A small self-supervised audio encoder (BEST-RQ), trained from scratch.
Training: adamw at rate 0.002, 6200 steps, batches of 384.
Data: trained on short read English sentences (LibriTTS-R), 26041 training examples.
Rows from block 3 of a small self-supervised audio encoder (BEST-RQ), named by matrix and row number. Each number is 128 + 24 x the weight over its row's rms, rounded and kept within 0 to 255. All counts start at 0. Numbers have three digits each. After the name is the row's rms in percent of the matrix's.
After each channel's rows are labels from the 100 clips, of 14848, where the channel reaches its highest value: "loudest band" is the band of the loudest frequency at the time of the peak. Only what is clearly more common there than usual is listed. The data: short read English sentences (LibriTTS-R).
# c30: last pointwise conv (model.blocks.3.c3.0.weight, 256x256x1), inputs 0-127

c30.242 101:108126113115091116141118113104141131152096153158133109120121132157161145081192134114125125094139081117135139095145084116081121111134121152113129155151093146122120104072133138100119141130115127149122121105154120162135171114111160152160103115162133099092164146124160125152138133165111131142151126139136126118094162140127157147135082100122140148148134099078151152085117126114133124119162
loudest band: 4000 to 8000 Hz

c30.69 091:127103160107162124141119117182120115114137137173110131129127163159097133164170105167171123128163139134080087121137064138103132096181133119055135123125159157174108177137142126152134216156169069136154141128129173148151138149154147117108144155163154152090110142087141128124112119154153133138115100131106141152169139150148122097124180110159119150152144112106094113164120137124147121124101
loudest band: 250 to 500 Hz

c30.85 097:132094164122143125119137103152136093121126132152128130123129084100126093099104119143139144133107183170145171135117094136131079097146108118099133153174105148134154137142143079136180099120136091104150145111098112102107166122097102110173128122150143148072132143135172154105115115162113105103137114130123113125141139114130083130129135078081112110104111098143113126161146123103059120147116
loudest band: 250 to 500 Hz

c30.222 099:117157139173140108085128144131104164146154113116076152107127168127138149089102110185139137197123141111092103151116112156116123108153111109109129133080177124119151127144127133177129115097130151141127140168136108097133077105118147141130119100106109163146111122161104082138108147152124070121120141152157164160138102109118071132146117084118147092140115128123111096115040133124097149131120
loudest band: 250 to 500 Hz

c30.29 097:133124141167103142159127123131182126093120101143128124129151132139101130046113113079117060174101126154145122107098090144136142115139108095153152163142138175107085135134129119159158161107116141116098137146115142165100138128128114180124121117141118141148142136118117088135141135125144089155103150153120160136181111149081149135141118146113086083078103121124146084147104151128134121132077
loudest band: 250 to 500 Hz

c30.196 100:112087198090109136146152137134115094110100145137129125128138144126120101091115163077112154168148173169165094153117136119143107144115132141125146143182105122124136119133140103151143144119126091125119123135086115139106117108096136175089156094138156158111098123112094144098150174122136132164096135164118160151120095139112152176112132154124137106105126115109115134112057133162136138125108
loudest band: 250 to 500 Hz

c30.178 104:080108119135118124142138063126109075092118125178110073142151156124121104154157104074119099138174079122118117164118108115141115144113150128079116112139117130077123103138134088116068123121143127082130089128092151095127111163147128084132100110123110158155148110103107133139108137125135146147156127128132090136152112102120134135122125138171133114130122138108119106142169137134141116127080
loudest band: 2000 to 4000 Hz

c30.20 100:143100072114136098129139107134118131151126115150114130111118153109127139135116168131061132147142092073090121078121118070092126173121148130104120129132155094144168121109142116114103118103115090138101155089129093121112109143112127132119172132116157131119145125126150129135120099150136169149121118138114129066133138119122133116146114079175113105105141124164127154177140140102144126125055
loudest band: 4000 to 8000 Hz

c30.26 098:136120084085183110152152169113096110119148144160082165122159089174105125163150094161157123168145115129112158112081082073108137144161121108098156117152145181139138116170115135102171143166095140145117127145093156144126137108090175145098121116107132133111104126129124091118124137173129096126110107162087155139112116115130107094099137108098102110140118101144104130122106117134159133129121
loudest band: 250 to 500 Hz

c30.232 099:127143150123160127115116159143129153125131121076128114135119132150091140122162166107119148133116137161124084138088106076120068130126114125144113147167067170107125110101119102140148098173117127138137136132136088121116133111102128132157154097108098113181098161137102114093113157111125159157139132165151151136108143106115139161124097124147108132103111113131146134111145056117096166086149
loudest band: 500 to 1000 Hz

c30.179 100:121128121128118150163143109118135080140120111125127111062092119135112161106133116121112124158120111135165124120141093111095111112134113178115135117071127150137096119108114080110116142098184115139106164101144182147129129131125097094095130109137162068156139137095104118083158119160128097136092185124140147106155136161116116097105132144169111133151141131110121152134126108107113129130112
loudest band: 2000 to 4000 Hz

c30.92 102:107108095123121115122125122126137133153153134151120110129140115154130152104144138126116124139073096086128132102093118120148133121133131147147119124129154140097092148172106141130133113159129098168136115109128140085146099107171156150091140091123103121155150067150115067101148169129166135094106151141135116151178150113111129137147106175109142111138152088138129077109118107141094134138125
loudest band: 4000 to 8000 Hz

c30.41 102:118137134060117075099120164130132120129140133151132086086105124142093171090155145148134087134136149132083097108141135113092164121148097153162134134110143105127116151144132148119131154135131140108101099104124092164142136108153100116146124093145142106155135094112150146113112123146130099114152120137181114106101110155168156121120114160172130145117123092088110143156101156113103097128090
loudest band: 4000 to 8000 Hz

c30.130 099:138101168116120110137152116152124150107140167155145151091147135119142165085096115099102133076189162184135131103118145132144130090123109111085090133174049085130137136098127163126151100115149125128096172141109121154157133087136131121089139106135142099122132129145113121075150158127098146145105102133137146134159108085157088119111120127099102068141123134148136122147117117113150141129138
loudest band: 1000 to 2000 Hz

c30.180 107:145144114122106129160128060118139132142156151138118075135104111114129127129109126091088123129141174144148145107132090102089137110155084146128139121136116126096132123111085152120121129151106116134187113101142089100138106111171144144167134116131117142141179103094146149130124161132119068143136101148131105109124137136124144110142142127175128114133107089152136135171138110156142058172113
loudest band: 4000 to 8000 Hz

c30.86 099:169149111095155125147131074157126121136140146145137096116121132106137108127189129110142106058119179165108123141168076102116105103162118085102141143168117154145102114123085136100147150108150088127145147141136135165120175112152119120102151108157119135069203132127158145110167147122135102155105116131166115153151157117150156136135135133127176121120142100149124146109154065141105094119105
loudest band: 4000 to 8000 Hz

c30.150 096:101106114108149128128097128109152094132098135109160099147109153085097137144166151099064153153097074108080138087121138109076156162135152136078134134091150120152168109160153110083097150083084181094112134096139141164107098136108102079134148101143147121105132108104126131131121131134135121145137151113109100103102130122122119141130122099149119115152128131124094148136140129116146122119066
loudest band: 1000 to 2000 Hz; 500 to 1000 Hz

c30.109 100:090107104169056103147131115032084136100153131141105122134123125165169173114147113137099076158136114129123108138067075144096141151096123154125120160121147124137116140111145144084133127085077145114095125112102118147093137135094113117153138117101162134127105147101124123057160172136156122131077109130110100121135138102056157134138102107110138154101112104117134176142149125145117118137071
loudest band: 4000 to 8000 Hz

c30.15 095:109123173122126166092159114147152162152115105124150202125123126122212135107103104128098138131187155109112101169142128133120167091129161145114100130138094111124138077112128088123127121132133116153161129126099091102136112113110132135151137109122201134099083129137099126107099139126134153118078158107109137138138149134131178167109086172151130113131145160149148108099086137158086143130112
loudest band: 250 to 500 Hz

c30.93 100:108096149093157138129103152126099146120116164176121146085133112156122097171137137086141159129105139156119112126143131123145111146128157101106158145122135139156132150138136108153133119133130079120122109111130108155161134111147129108128143132111145141113129107167147106125158118101106136136110127151122118155134129089100164101138134119135163162170089088149119104151152103161102138110121
loudest band: 250 to 500 Hz

c30.208 102:118124134147117119145116142135119094134118115149129140101125124109136070102163104148149137117166069137139076133122136141088131104139139109118150141150121147131119113140129092156158110148136120116097148143132141125090134141111136106106118148094145134125120103152114148149142145153116122128149120119067116183132127159162154153103131133139127177129086142100155110139120132126137093142144
loudest band: 250 to 500 Hz

c30.57 096:172153078119137167159118116108167105136094121158110106150131146115113098119152167148146063118120123073097125093173124107113164123165141133117104107148122144110121143132137146133050179153134086128156147138134170102133117094127170156100114088108164142152110084147148157128116119148134153132132111125145117120119121099147147166111130111115168134143107141143094098091160127107074162149121
loudest band: 250 to 500 Hz

c30.73 101:153159069150095108158131129110104127109126107126130110138147101128166097118118126137136140171114122123137108159162114141191179102104134089137137086107115162117099112157105139128102118120129179103151085100134071154127127092140126136160133132114156148124138138152109117107129134130142131092135145134102126107144112090112115104133148103133093109148090155139117111090157081157096112106094
loudest band: 500 to 1000 Hz

c30.165 096:119169118037115136132121147127127187119113185114092118140152130073145105100119143161079115136098159092100105097130129099146169128117127152157134123166175120158147140132143200094137126155139105129086143114126145155111142087134137104117100134132146118124159132124162085125149134132162104148113092136136128099159118115145135118083078108133116125132099047147130164124112157142138115108106
loudest band: 2000 to 4000 Hz

c30.215 092:122139120126074073184163090086104144158161149142100109105137144153119202140137140153089076137135124143119137097117128120060167138127136136141114168160111129152109099163119146094123113154065134143122139132147080158088149097083108095122092099120162108124116126131133136076139141139141091127123144124119138119156133147117122096147097093119077109150147095119095165094114165165112167122083
loudest band: 4000 to 8000 Hz

c30.79 101:086176100095153104124124108125110142096155174117151126111136142093117142120129141116143151117113125114104164127111151120152175148124135134152116155092166096128126139117155132099163140124109135166128128138140114170123129064119122136115135131151119085106115174136118077172128093111104154139130124155130126096131168121143113088102101121144138093142111042099125144139109119100097131125114
loudest band: 4000 to 8000 Hz

c30.63 099:163167068165165096131085112113164109100085098148162123137131141130118135147152122106133143099130105084082144114126153121129130154099152115131102152108180143130143175161156124080120154119132117096129128092140135100072087148109138176122072132152139125115143107085136114155146144118144162135152102132093159086133122075116163149169084138103149081110103092138148109099129161108117145137106
loudest band: 250 to 500 Hz

c30.3 097:117123127100106064155174094077091145108145155145095119124127145126124157119160142165077069122105092131111112108142106103083145126125156129111120151126114136141094097114142146113097143101131086121114103082122100140138119129115109101125104112158154117160130083102125093129132132117106188125094111104178091094089140132136151138138116134158119158145114098100115156151130134122130136106120
loudest band: 4000 to 8000 Hz

c30.111 097:116113139120080149122103102115123101106134110123077066154113157123125141126162106114130119098091127083114097149117142142126138144104150147105110119168116102075127139074136172137118078119095090106140106152105113129160138101165114125151140134111101136123140130092134105112067111157118156146106173118127108159129145102121134100186110125175090135182142106119119117112131114146148108111094
loudest band: 4000 to 8000 Hz

c30.87 101:135143109133145134116103169124111131093128120124077115151124132109092141133136114121154140119150115109114130130106087099086096118191084154095120127136156167116061118111130128139159121144114137111118170164136135170128110114139090120148129125090099111109106172140158132124110162127108086100184117121140175127123122122114112105126138091083131106110158108197145143121106109121109107104090
loudest band: 250 to 500 Hz; 500 to 1000 Hz

c30.8 101:143150133143125150151147121141136163165152097131093144096133133089102124139136131101128081109111110147105112115087060131108122144124109170134140154140132135155103132105102133056136146112119107125143181123145078129142123126132084142113136072149133144140108117101107107101107098068103147096100141112086108130084129168121133130124134115131106137111115142163083166103101147138112130104075
loudest band: 4000 to 8000 Hz

c30.126 104:120114148125097142156113062123093098186152152119122082092066130105136119097136145097110102107178125135150160128138131139123107086150072129139117117127117126129094150116090163144149106107111092090162140124107074133134130151136143123128159103084131082100126116152112067090103135145132095132089143102142138120131084141130052095127125121116154134122123078148150126121133115142151121143151
loudest band: 250 to 500 Hz

c30.124 093:151157103128147088159115100159101154130159147159101130126135181137125151143167149128150131089157168141097139092144087111147149121193130134085089123124188123138126135138134131169128150134146089139160153164114125111132160129123163165124120138127129131151148128158151117129136105152125149167121114143129119099163128072138089103127133131128160119172121083153165104114142116092152132146128
loudest band: 250 to 500 Hz

c30.203 099:146126101074156153136089136115120153141100085104193149116117126117095118109146131156097172138111157138118138150146097106170117136133140119095122127125113141194118124079150105104146129142112114106149129155095085134123084120158125122142137122132134128135096141139163113104138123139151140119155103110083127086160114120114111112100129156127171119135153110090124083131145079104129092150127
loudest band: 1000 to 2000 Hz