{"model": "self-supervised audio encoder (BEST-RQ)", "dataset": "short read English sentences (LibriTTS-R)", "train_examples": 26041, "n_mels": 80, "hop_length": 160, "input": "log_mel", "win_length": 400, "codebook_size": 1024, "mask_prob": 0.05, "arch": "ecapa_tdnn", "norm": "batchnorm", "activation": "gelu", "depths": [12], "kernel_size": 5, "stem": "single", "widths": [256], "init": "torch_default", "optimizer": "adamw", "lr": 0.002, "beta1": 0.9, "beta2": 0.98, "eps": 1e-08, "grad_clip": 5.0, "steps": 6200, "batch_size": 384, "epochs": 91.4, "lr_schedule": "cosine", "final_lr_fraction": 0.1, "warmup_steps": 1240, "weight_decay": 0.1}
Rows from block 4 of a small self-supervised audio encoder (BEST-RQ), named by matrix and row number. Each number is 128 + 32 x the weight over its row's rms, rounded and kept within 0 to 255. All counts start at 0. Numbers have three digits each.
After each channel's rows are labels from the 100 clips, of 14848, where the channel reaches its highest value: "responds to" is what is common among them. Only what is clearly more common there than usual is listed. The data: short read English sentences (LibriTTS-R). In brackets: how many of the 100.
# c30: last pointwise conv (model.blocks.4.c3.0.weight, 256x256x1), inputs 0-255

c30.130:159131127136127205128082108090124125085112168103043142076109109172148116123121121140133085151058106116151127076115113129191128132103076080109106105094156140088111188153176136106126120157024139159162142144152137100117122122158128140085120073179168165137173067103110125122146101103127151170163146185142060117182128172135160142103100108078155158208157119193151105125110126176150073098095150122110139156121114132176149121153139153153108154140124097112145134175094099176144112119147101148085111130157143098157141133081117144168179104172154134137123128155110083120127084111126122100059165120090132120140101124160118181125162064138000146185142091118086080102132137148136195130073123091136124110103186126158165169141133119210118118168170130115161156137097092141131126138154106
responds to: voice: male (87)

c30.115:098123145156109109164083137106145131160174120110135134073148143144132060084123123067139168100163130129094060106133102105119110159094154113209163158097096156123138111084176118102137135139121159171121110116152117166048142167140124143119142134130128123156136151099116124138106140138187124116157054146158109133192161228132124153093127095125055086097153115107109160084126142179104124098122119124186153128128087125183094103133045147098164108101160114146122112181163145097153142174135111129120112181139147071121114159096083135124071136082100088159129140144107105144171179157098136139125132102126118135106136143218161127115144029100077179084077099101117170137124138165104161092100083116104111104184092189163135139113103138191100056103152161151110125163118191210163110135102123
responds to: the word "said" (36)

c30.22:108129112195130105048093095132091059117118130077094189148109130179097146134113184122151130180172081110102104094113153180131132147092159098102089148099129173150131151150132179135115152146085156154098094057138138093118123107144181183076115137153169125112117114071116157142119135127117143121078149151139093094159134107122077158088096119139195105125110141138089120069126098175123151114127097145114139153093075041168098105179130152111089070095135079111117120093111164149078117096092125115104116095113134133152167174123115174080091176073113125172142067147099158151123107147093097103076105148178073147081115134119127157167181079133106087115105158127112110130130144145106129093171170067149182033098102124181112176157070140129114180171167107143103121181141083159099141112138145
responds to: voice: female (87)

c30.233:045104187142044082096188240136143174038147097113101112115148108132131165122220073119094123107158101146232116139092153125175049096168132125156102054113128144138176075089124125134121134107108093134067059159107117108118134146108125120122079110113149200162098123160140112110123134154114191065109146086122106070130092100106097138143101206128149146116143108160132157131123116108110111137130120139105115140192111149139135121107165159116125092166111135114098124130157140182153122157124165170150144180133139132153114075111125103148159130140118127097121140162174147119120161136120127131174171071128110090166158136161132080200113122132138081130116123131087117127192134102097111139180109106154184106146144089145155054126093136130146150082134133067153134137161099099102102123091116
responds to: voice: male (89)

c30.119:150146138151146117139139140114053098113089129170179146165130124090128197143135118109140145110121129170098062117106103054132126121160161136104145172161092106102113095155053133091130093155173070103084150155142110178177090124061144079146093139160138104074054109090072146146088145092079169133116123113105072137136191118127151144175126173152133147166167101130132143084128135101124099171109118141131143144159122136129132102138146177184096146114158099119080142152072105184061119187144153075097101120156084131133103133111108108078131193109177128093069108095152190188139145112181137122096060097176103099122138097103159184194124115078087151154142175077085123120133073115078080078108142134109081116107123100124146130162070114120146094106168125075112113124157141149109114085113168
responds to: voice: male (98)

c30.79:144144048102159107103069067088130082114184133115145125119094111116119071091121091198153143160183095134203084140141143122083153124070173121084111116123097220140132155147121117178096160105193134172134119139132161107103175179132142145080129085097114086101129128126142187121140133120143171116140146125126189128111197117125142168131119114127090121123083085117136144120161144179173120138131131127075133113152123089150099067126167098151176111071096113163172175178138112121127133153114159196116069147101126101102150138101146137115101128123117102193127158111099151155199095120094122121129144140119044135167162094145116149106135075137141140070137096158168135149124141192185160162070146096104190094071126181086154145157071130157091091152182148088169160130129137101116144068140147
responds to: voice: female (84); the word "and" (28)

c30.40:134106170144051084121131187119124149080110135149119111085148111069144097113174114132167222040100115135134129162119146148126094070154142138153116080127073153049126145129135124134147217114096106093092148124172091128164114139133117134192122057166144130099068132109057070163111098133115111112108116169171131106086112122165180114154090154103199162116131153161117114141097128104174175123101165142157080097188134152120136142074139140084137111118114074095107134160134100134155092127184145152178137157150132156180054134132098149136113135152096121143111123067119135122109148110090121101131127084185115106152105159124137100108227144129154168109155092146139161119104139117206153114144176144094094227119147160097146122108108110127116129128117062119131098145106056139094098104142101
responds to: voice: male (81)

c30.196:146098115176135140149091114172122090107078119152132110124131097084141159158083153108151170110140108120112107109173155182158124135116107116113082128119116142107122120143103118162189136122116070150143154137117109127143115117117124120093059140144145064150108156119143127161123129158078126051066086169159123140082129136108131140127143146053161171117120079164115165158089128082148130095078074177079219152091167165145153131172131174110131134143068125095143116130108109119201118173165139099140150127129107124116161173200109172117108157061145171153137115084162151144150065111129104154101091171121169079157126046148114119144087109086065124097109128123114120155109061087152175100092143110080087126115181070130119166091163039166102089109104162166128155114171086118050154133189108
responds to: voice: male (79)

c30.131:092121088151146153202154195137083150141127083123115156130133224117111082142188147075087117139157137099133075104153161130133099179132182065108118207088094140149100086059138131097156104091115162108130092169152128125143146133141149089067139129137144095113055096113120185057178118144107126122126086131085120140134102166136113122089157167105103137103151135146117158125149152088114114087075181135081152129131142116160131140139163133100116140104190076131106140151106140155157154084109135142170164151139138144164098124110102096091134149098122095131051097164183136071097118148135127196155120109130131172176197212097178088142115142114112176125126113124142140113159113157211124116194124121077144086125118139144145132116112151116090133146176124038076046075152122143150124122102121
responds to: voice: female (90)

c30.107:061091132081188179152107109152080194153086182047043140085104126129093181065182156129140168201078113156138142151137125108104113146117073103103176110100149125120147132112156099178119073130148199142167128151130177069135136147108132138158154132120126099146107157093128106165099132135102110167145095122123095133115158121114099104135141118091126153129067125143107091151120158080138079162123077143126132149142182103125107106117091144128144146135185174112209104144173081132107095162092075150086133089131170116119110106129116093115039076133116146128140158108147097082165141088122108119127126183127158146181096098138138089108123134154147164091170143112179098151068091102137141138110113145098161156169151106121108057193167159114068085126113082122086129107063105102139070094082139
responds to: the word "said" (27)

c30.77:121152111146014121112190157173116115086140151125145097119092134117154134093099118124130151078106136105157074139120169128095097151163169131165059106169103185113137111140074130131107071091149158137138182080163149140118155133095157164125113137117116043172070084140140114125151193037064146117144138148154164105096112136131138135063084129129142100126159142114110181156153163115135154136080113147127122137126061151151125127148077069128127119083139114159159110111110153091110150128129108065144173130165108152144138109128156153183119114115098077134155123160156126112110143056170119167118141139092169141125182064146179157070117161085116208135089177129146225107103146094120146162143091121111098095115121106132192036077141117123131109148098134111120175073108094157127166125146105
responds to: voice: female (81)

c30.190:093147149122112138166110088111133109129124158141123123128046144140155134137149118103090054100101155115077132137128136127144106114058134131152145127084125186118091128136103158085135110088123138047117127041094143147129092154146132128145076176182117118094101189141141120117116134160159192138118176127170120180111103114142107117136113156122065133097114159111121138143096116125130111125129099215101092126182095156089132116141170133100093124119102122121105124127119142118089161096135134148161128204135095205114161131135108143149146128161112176134136149157118125098117117062172103157088137086173174108164199186138148143153034110087140131155111071157150091124116087092059124181167154120157090069003178130078107121090099143102130170085165213145145120127095131094144096180118140
responds to: voice: male (82)

c30.247:081062081124058104158133173116182141133137109119153153107164084067122107115164074073125157155082154104182139158160103064127125110163123129109122081164140135145163114061119083162096151131145068160110123151085145116122159142125089107132097148082172131145131156111090114143157119156089135143142126173101126155172062119136169089145125146103108170145142120093128118070115037130130085141144187160077143132175097128121139096125139135165168077149112134132061123106163196129084075155158134162119122173137108088118166094100123128092156127184050123146127089157147099123106122143163169176087150121122103102212185107160145076139109138081093140144139096146117139110146173179113167026152101100140135123091094214141081123148094071139092143149136104127150136089105137113106107104076152
responds to: voice: male (92)

c30.34:094134124112059085106120132161126117102122076178126107169137129157154107103058125099127089090162138113128134102055130106102181159105131123141089143126162125116113125111131106160150114138138166176218146137125122168083085145186177181121071125120085055136146106087134131149159162089096099157152131125115130127167118125107158116117082100074119164178154080112120135136122138150110088158106114139151121167113099114096164142200128110070141114143049094076163095111139162094125145069129088133141118097113151088159116134066129156137155134139107149154097191093113118181118136146116165171107076074071116066083107146169089100100100140116143109123028132175196099138151158112111111167182163064072144074158178160131143064063092162153154095136123117097120088119098093167145107142129157
responds to: the word "said" (30)

c30.8:115105157089106154100104135089111067174110143128135113122123093141120100071098105118107099156135020106096118138167094121090122135073105143095124181110098144155132109135134107148204179130113168126113147104114100197087163174159075156125160109141119136167171149134162068127140146159130137191088147115169182080084157161076150180102141073091079123147115132146179090131167147171105190144110113119168104153119118164075154143091117154090125069095103099117157091126131140134142127139126082146123144096105184140134179132092151160172123113117158149131151107130157123175134141087145107110181176167120140133139127148151196151080113100175104140124098063121121143130118163155076087162136152059079093101149156195101091091170150147121115139199157145195132113121116169175068137210143181
responds to: the word "said" (25)

c30.75:091132112151142170209177086129097146076103133113123163155160141106145098134051092146139145116110093142082110193154051096112157138138143123124080135162127124139122119104124157112153124100134126084139126122118151144152049064051091110104102131160125137144147115100097154137083113163109106127110087116105112147146127108179119131143142072189154119078175162145154158102123032171117137185127144125145140133091120117132146146059144124109133123111179098150114114140143117156131157142127146148153128158080133110169079150114120103131144125085115171104088173200109095156070148093114094094105169083116092179101064101181149110162118095163167159121217133090122104078132085130154133100118118130090135134088137171091154128076088137159159146175127109087160028153046133076198107138089164
responds to: voice: female (90)

c30.17:151165139131082058129079144127122144155113122156051154094100136138138156146163107170088154182131092135142164060201101112158157165096137067129161116078086139127071127165142112098112081197096134144151162136110182100145137207103083145155042140097139115089087099096136167060193132147148139096115101146138150123161167154160119125160129140116163140140135122095100147140126137148117137103179136115150117153139102115054108161084122086161141193102136181136144133197172161092131135191149079145111104141167158104105164136194118131135129110084092110140161067130137116123169111155173121185167097164173107146151109097108130101095131124138050142179100103077148127141137114151125157174122114139100135121173166120144120124058141169135137097143182153164109137165181075183106175067158135
responds to: the word "yes" (59)

c30.51:144127113136129127127118121132117096134109098052076121100049133103147134132107108129102101195135116115145102116138118131122133112123113109070094133122124083121130099126155108077144087087144114133108062124105102110152124104129092109065107166225115161117141101098081174083115133079163079152119155139107074080200155177097106109106094107102134103155138138114151117066088122130088088132091122140088136166134103112152104143167136096147137088084148096132125106138116139163153141093102142116101114108131115119112157132059155100131084124126079127154141162153147164156120115108100128143090118167135116143138142050119132180062170063130051155149136157134200075075130142184168178090090114078130145106140103115147099165170124121175162140252234156138067087135068105091134119077102127
responds to: voice: female (96)

c30.188:136136148163137152144110150150111117140130133164123100113052122112132135135094138168106153127108153091127174139110162159102126146082115134118117105172159140109110099171131143140138105126147105158146136138128101101069157148133122199117083115166092111200134118135142113093190182112099131168167144147163141091077154086105099103112125118126120156062146136143179141173133142186082034103132160124153130130155077076209091133134052168087139128120168082071143122125136139164153108108107104126119179117152174133157109083174120158134180087106107052147076138171121072203179122148113155143119157216086102159096093126088098101107144072156125131143097121150133138054121142068139103130134170119150060127150130140106086155135098146089168128165199070125127154143125107231146082075118120
responds to: voice: female (99)

c30.159:085083128093106090147110092121096106098111183122094169178098124139146112062120114083092133081127063132124145132176167135145150092109154142130174144053157146124094126088143122116155108180116123159158118152168114114132119144162109122150145089137106100166173132188169088126176110136126115168103123146120149078146148127180136112137212160114164173147140108146117073174135145184130135127167157160122058141151080152146163095144103174128114119148139081080158106150140146111096053144088101128059182169166133103137131064150116175155111165161107157128084164084096131224191070143120135161181104130120076062110114129163152123084103114149081138126110102116086166107146123129092202121130120083170059117148129162155142143133140157117125108147158082136100154100177117183199059114083122
responds to: voice: female (97)

c30.237:110104159106099076139128063106143141198168142123121140084072156097125080114118089150161104081129111109102153104222070130168157104113136110125095145114117125101088095143103134102137141165139146137089109147073144117128112118143080108155136077097148136153109122082119044122125161122120139176166073149119155091186127114073165154172112100136135141138100106108146131176130158145102076180064108108141070185158166122161196087118106172124073102127129043125130052139156169108086118174095131121101154138152112145153165098095114180095144211160080123114078197143111157198086130124192150120094129135115126084159086104146094123136067148118143130148075170105105143098149112093154076079102109162120105137094158107142108109132106059123125111084113071113148138126154125098149058098119129
responds to: voice: male (88)

c30.173:139112056122125127100149165132139172083217134083125130104167112142107090099117123137116148135146130135165140101140142074161086139212121102122102090073119171135159131121064115129104140170108135135202115094112157144151129124112213129105161175126173138131109115142097165120115135151092112135094111144120103111100157103139108145159046190104159104163117107118148100113095100135075143118101119091114131113071190096081132173175134113103157137112109117117128150098148192122160099096128134137130073102079098091159164132091126137170151152081073109075175119139188180107089137160126109117167074097154131122027160173184099105159174128126159055117097196096202075114150136130137150133113153094109175042147140162116122101128123183128091126137143150136089155093139151073122161112092180
responds to: voice: female (89)

c30.2:123076141097144174128123107099115074113144147132084136139132123127149114050131106112100139119150090106109125139100161150091174170109181108139127111111099137116140078078133126180184112128080173191152109139160100174098159168121208134129100083166118127173119119127152199099158143069182072105169136138134146099151130147122119169089131104096119152127113140131117128164185101095109105087127163031092131186096169134167125110087067118134161117126101100148131077117186156170090149169158113129151122059111087146138145117140078166177096099109143091221130110078101151146134070109154126211074167124067118059178098118129126152140136130108170164167099120137128162113169146075119100134126152123139139144130164126118126091108074096116161093198133053148151103107096063167112134137099143
responds to: voice: female (83)

c30.145:114087120162067074110130107095134109114130085124139057125131168120156147105128162091140124076129139167133147166130174114108120089183169144145145090154159140122111092142076135134132171154193148138108117126150137090149133195128156092151156073075102166146133126111140115142123064123165136201151082104172148151187102131188140111105098116141119167168087102118167088093075205113104121114116139128125063127160127118202124087116130150206144123125125097143148100126186129115084120155091122199085046139102189147122163122124121092117068111163101108117151116133112133135097119099126159134123118135223134078201126104080142131135163138086138148225095140140126147097112109091176150132133151152155077121101120186178168158114209114098132135166128158111102165157122148117125127118100218
responds to: voice: male (88)

c30.207:103135141131160141126096146081116129099099145126122163151170098148128051109140169138130166076139089194093110139130086078058114110106098184138133134136138132104064123130116080152097104123155171084106101131118122078113087171105130219117111100160145105137160145093098106141110078173102205108124075101147155092085100116144139079136083170141110104134113167187113164108108162113102143154074130079123154134131142110090097165089127056143154145170122152163079107154082108104103121127080158114145179138172088090116134106116125111159085111144125110117061113099089140153111080091098148077197123093098010109081109126092118125117168136099129136090082140082111120123094138124103137139074173141084116116090148128062176131122083152127116098104107131172126065129104080198096175113082084
responds to: voice: male (93)

c30.136:114113147130108135090059096092143135112161085173110057138152105082060084148169096074130119127067141141140134159127123074107138108169153136150084114120089073127107108111102053132111166081160093109161125169116147185092131154066150179142155121161126088108125154145121134133126094127176145099079173133077131186127147169106143137166174126158102145121134172150181125078165081182165072147091138128164101145130118125111154164109131140130128161212107208138145135141126157120125174185002071176160114176125150077130141110128175097145141075142090091137175149124142122074148134127160090142142129146113093151081105094185170138142152144085149109089121142084090076118109106118121161103088123152161123158127116128128167146112174138105084172114117170129116115160085045079153146140129145
responds to: voice: male (99)

c30.165:100144093137080152129120118125137105138107155138119092128146140170089136106139134059083103160134107069139128098145095175150150121068128164121150191148131147106114126114163130088100213105091169150138127126127116127154147165140123136153148115099117167170129110181193145112193105147180099091139089117143136062149118101043141174123105084162179210133102093154083128172135140131139183138135124124166164121196149091164152140142109127129103079146165125124156098110145113117149107133126144168096108132153110176214182182153149191175116156112118141163113133090149082152169113140070175173062163137156122093140123156068167114142148116094162053157146174163099140071164166131134098135187113176150121123144168172179147155138146095077113138224112115167179153136108089147117133108165175
responds to: voice: female (85)

c30.89:136126170134092075165164151126127127103096132087063107105064126138156156103145070154095151150071080094126100169170128102110146133144116098107121140116077067138155108151149150158201129121122097191091133139159150141140188088116167124145148102158083098077147105153170129131148170116093119141116194104141178070111102124099109156189182120163100095124194086184175154152185127101170118161180131129114101147110125120108156140131156137171156158196087130161171087086186097157157100155103140171024111121125126033148145109115191145162139142169215078161103091138103175120163138180111134162122131150100118118117074149149110139139115125075085137136114148135071151128125115134121124100119118118116105123122107146197063095138136070073107055136103127123112093132119096117097135142129116
responds to: voice: male (77)

c30.106:069084145153119138092078186178086074093088139105101090070096133143107138121153137145108119091187127139140181122116144113073120159154120128106120154177113119135149146131193166185140141137164150130117144140136135120116118144141125169157107153070130206099095091095127206121118081144139159142177075140093128089147152107084157133123101155164157087141105106118108112149155103128165118105096168085123085136125136094133154127118142098125128159053177079143063149156127224147124151140149118126142165081179146038065124133125141134106175113146163144108117089197133097107162141171119080137159179112115113193072112154143148109139069106155145137111082173085154126155163090100158171126141135103116200085170087111163131154067113122144142172148169062155083099180140113159127180095094091
responds to: voice: female (93)

c30.137:109123152091141066149090148118153112139168102127137117074142135140113102093161094116129101114127104128166151129127152117128115119098114097111170097080110059145065064161093088106094133165127132134147119115134109160185164166130133110136098128126123066126105169155142211167133168107149171156036134147126102117091134168146148102157135099134103114137132118170112085188104093108092069094132141095133139165114125110108088092112086132156155126079137111148105161126119110082103125182121107120165077115105099144080127147190142105077168091144135123162147040132149083169114109081148175168116190130187129192157125095054146147123110073108076161132184099116065056143097083130130107157140113065171078113112161165107161150120089075127141067156088138099175210105125119111139067087108134
responds to: the word "he" (34)

c30.81:152078135130149129148108120132107115159146142136130156162119128106148098065087119131121208157095095127112114025158072050128136147115130159124128131126169132224119124148128177056162141125167127127133139132125097126165107067080152107103110093154130121163152142142161123151066142219149152116123094134133126081170135158158124093156154121132094078137153145172128153121116085103106198147166138165095124154087189198146107144163120137146194169209074204087157099123124115166113100144152128124114150182109119091151145110121117120078141139158161176168135098089128156167107110237162158102046105084170153148152095096135143086128117134101101096150112142193152123117114191133133143091122090186143111109148138151104139107107135103100154122131163175148149091116109124073133137182154147
responds to: voice: male (96)

c30.114:111091197110092149162144118093141094098148150080136075099125121149174123076131127071088102099062054127133147111162162124131159164098118154152115119120149170159146113035136178114211126066097160133094107133143117151124081154162119134090134101138140125098144146126099105119119116207172155121133117146141169031180136139155094156157191125153121140123142126183111155106136134135145135166160100147125102122120136109182172032147113144109137098204063196044143070126133132191172108174121111132102160193075084136133115078104076136103150152147157167150120131119090175159159152151084163170103137093126113097050127113138136157093100144100103090153093136163112126114166149161114151090115107121134109139089119115117141119106127118091101192114144166100160066115123102135110173152108117
responds to: voice: male (100)

c30.160:134169081053055169087107206126094088199146134107119061100142087170089114093103158075002105136142110032156090125164140208137098170137172136081116089117127150204213112131119064115107202123054170133090091131130134171143123104144101090119117176124113137099199122147142109174146113141165144125126123148168173093129135147100110117097145075115163113137152116090046104116106166163120160150121096139132121113145141109175124168144104143142115098111156115141151152139093156154148141130172051147167171119113093106146116116128127093160109145124106106165118143121144112151108119075092172149132157136114153121154119149106110111141140111114129103096138136136145095116111106126125119091167117076099150141183119105140039120127100101137096119136178125144156116137180162171070127121114158
responds to: the word "said" (30)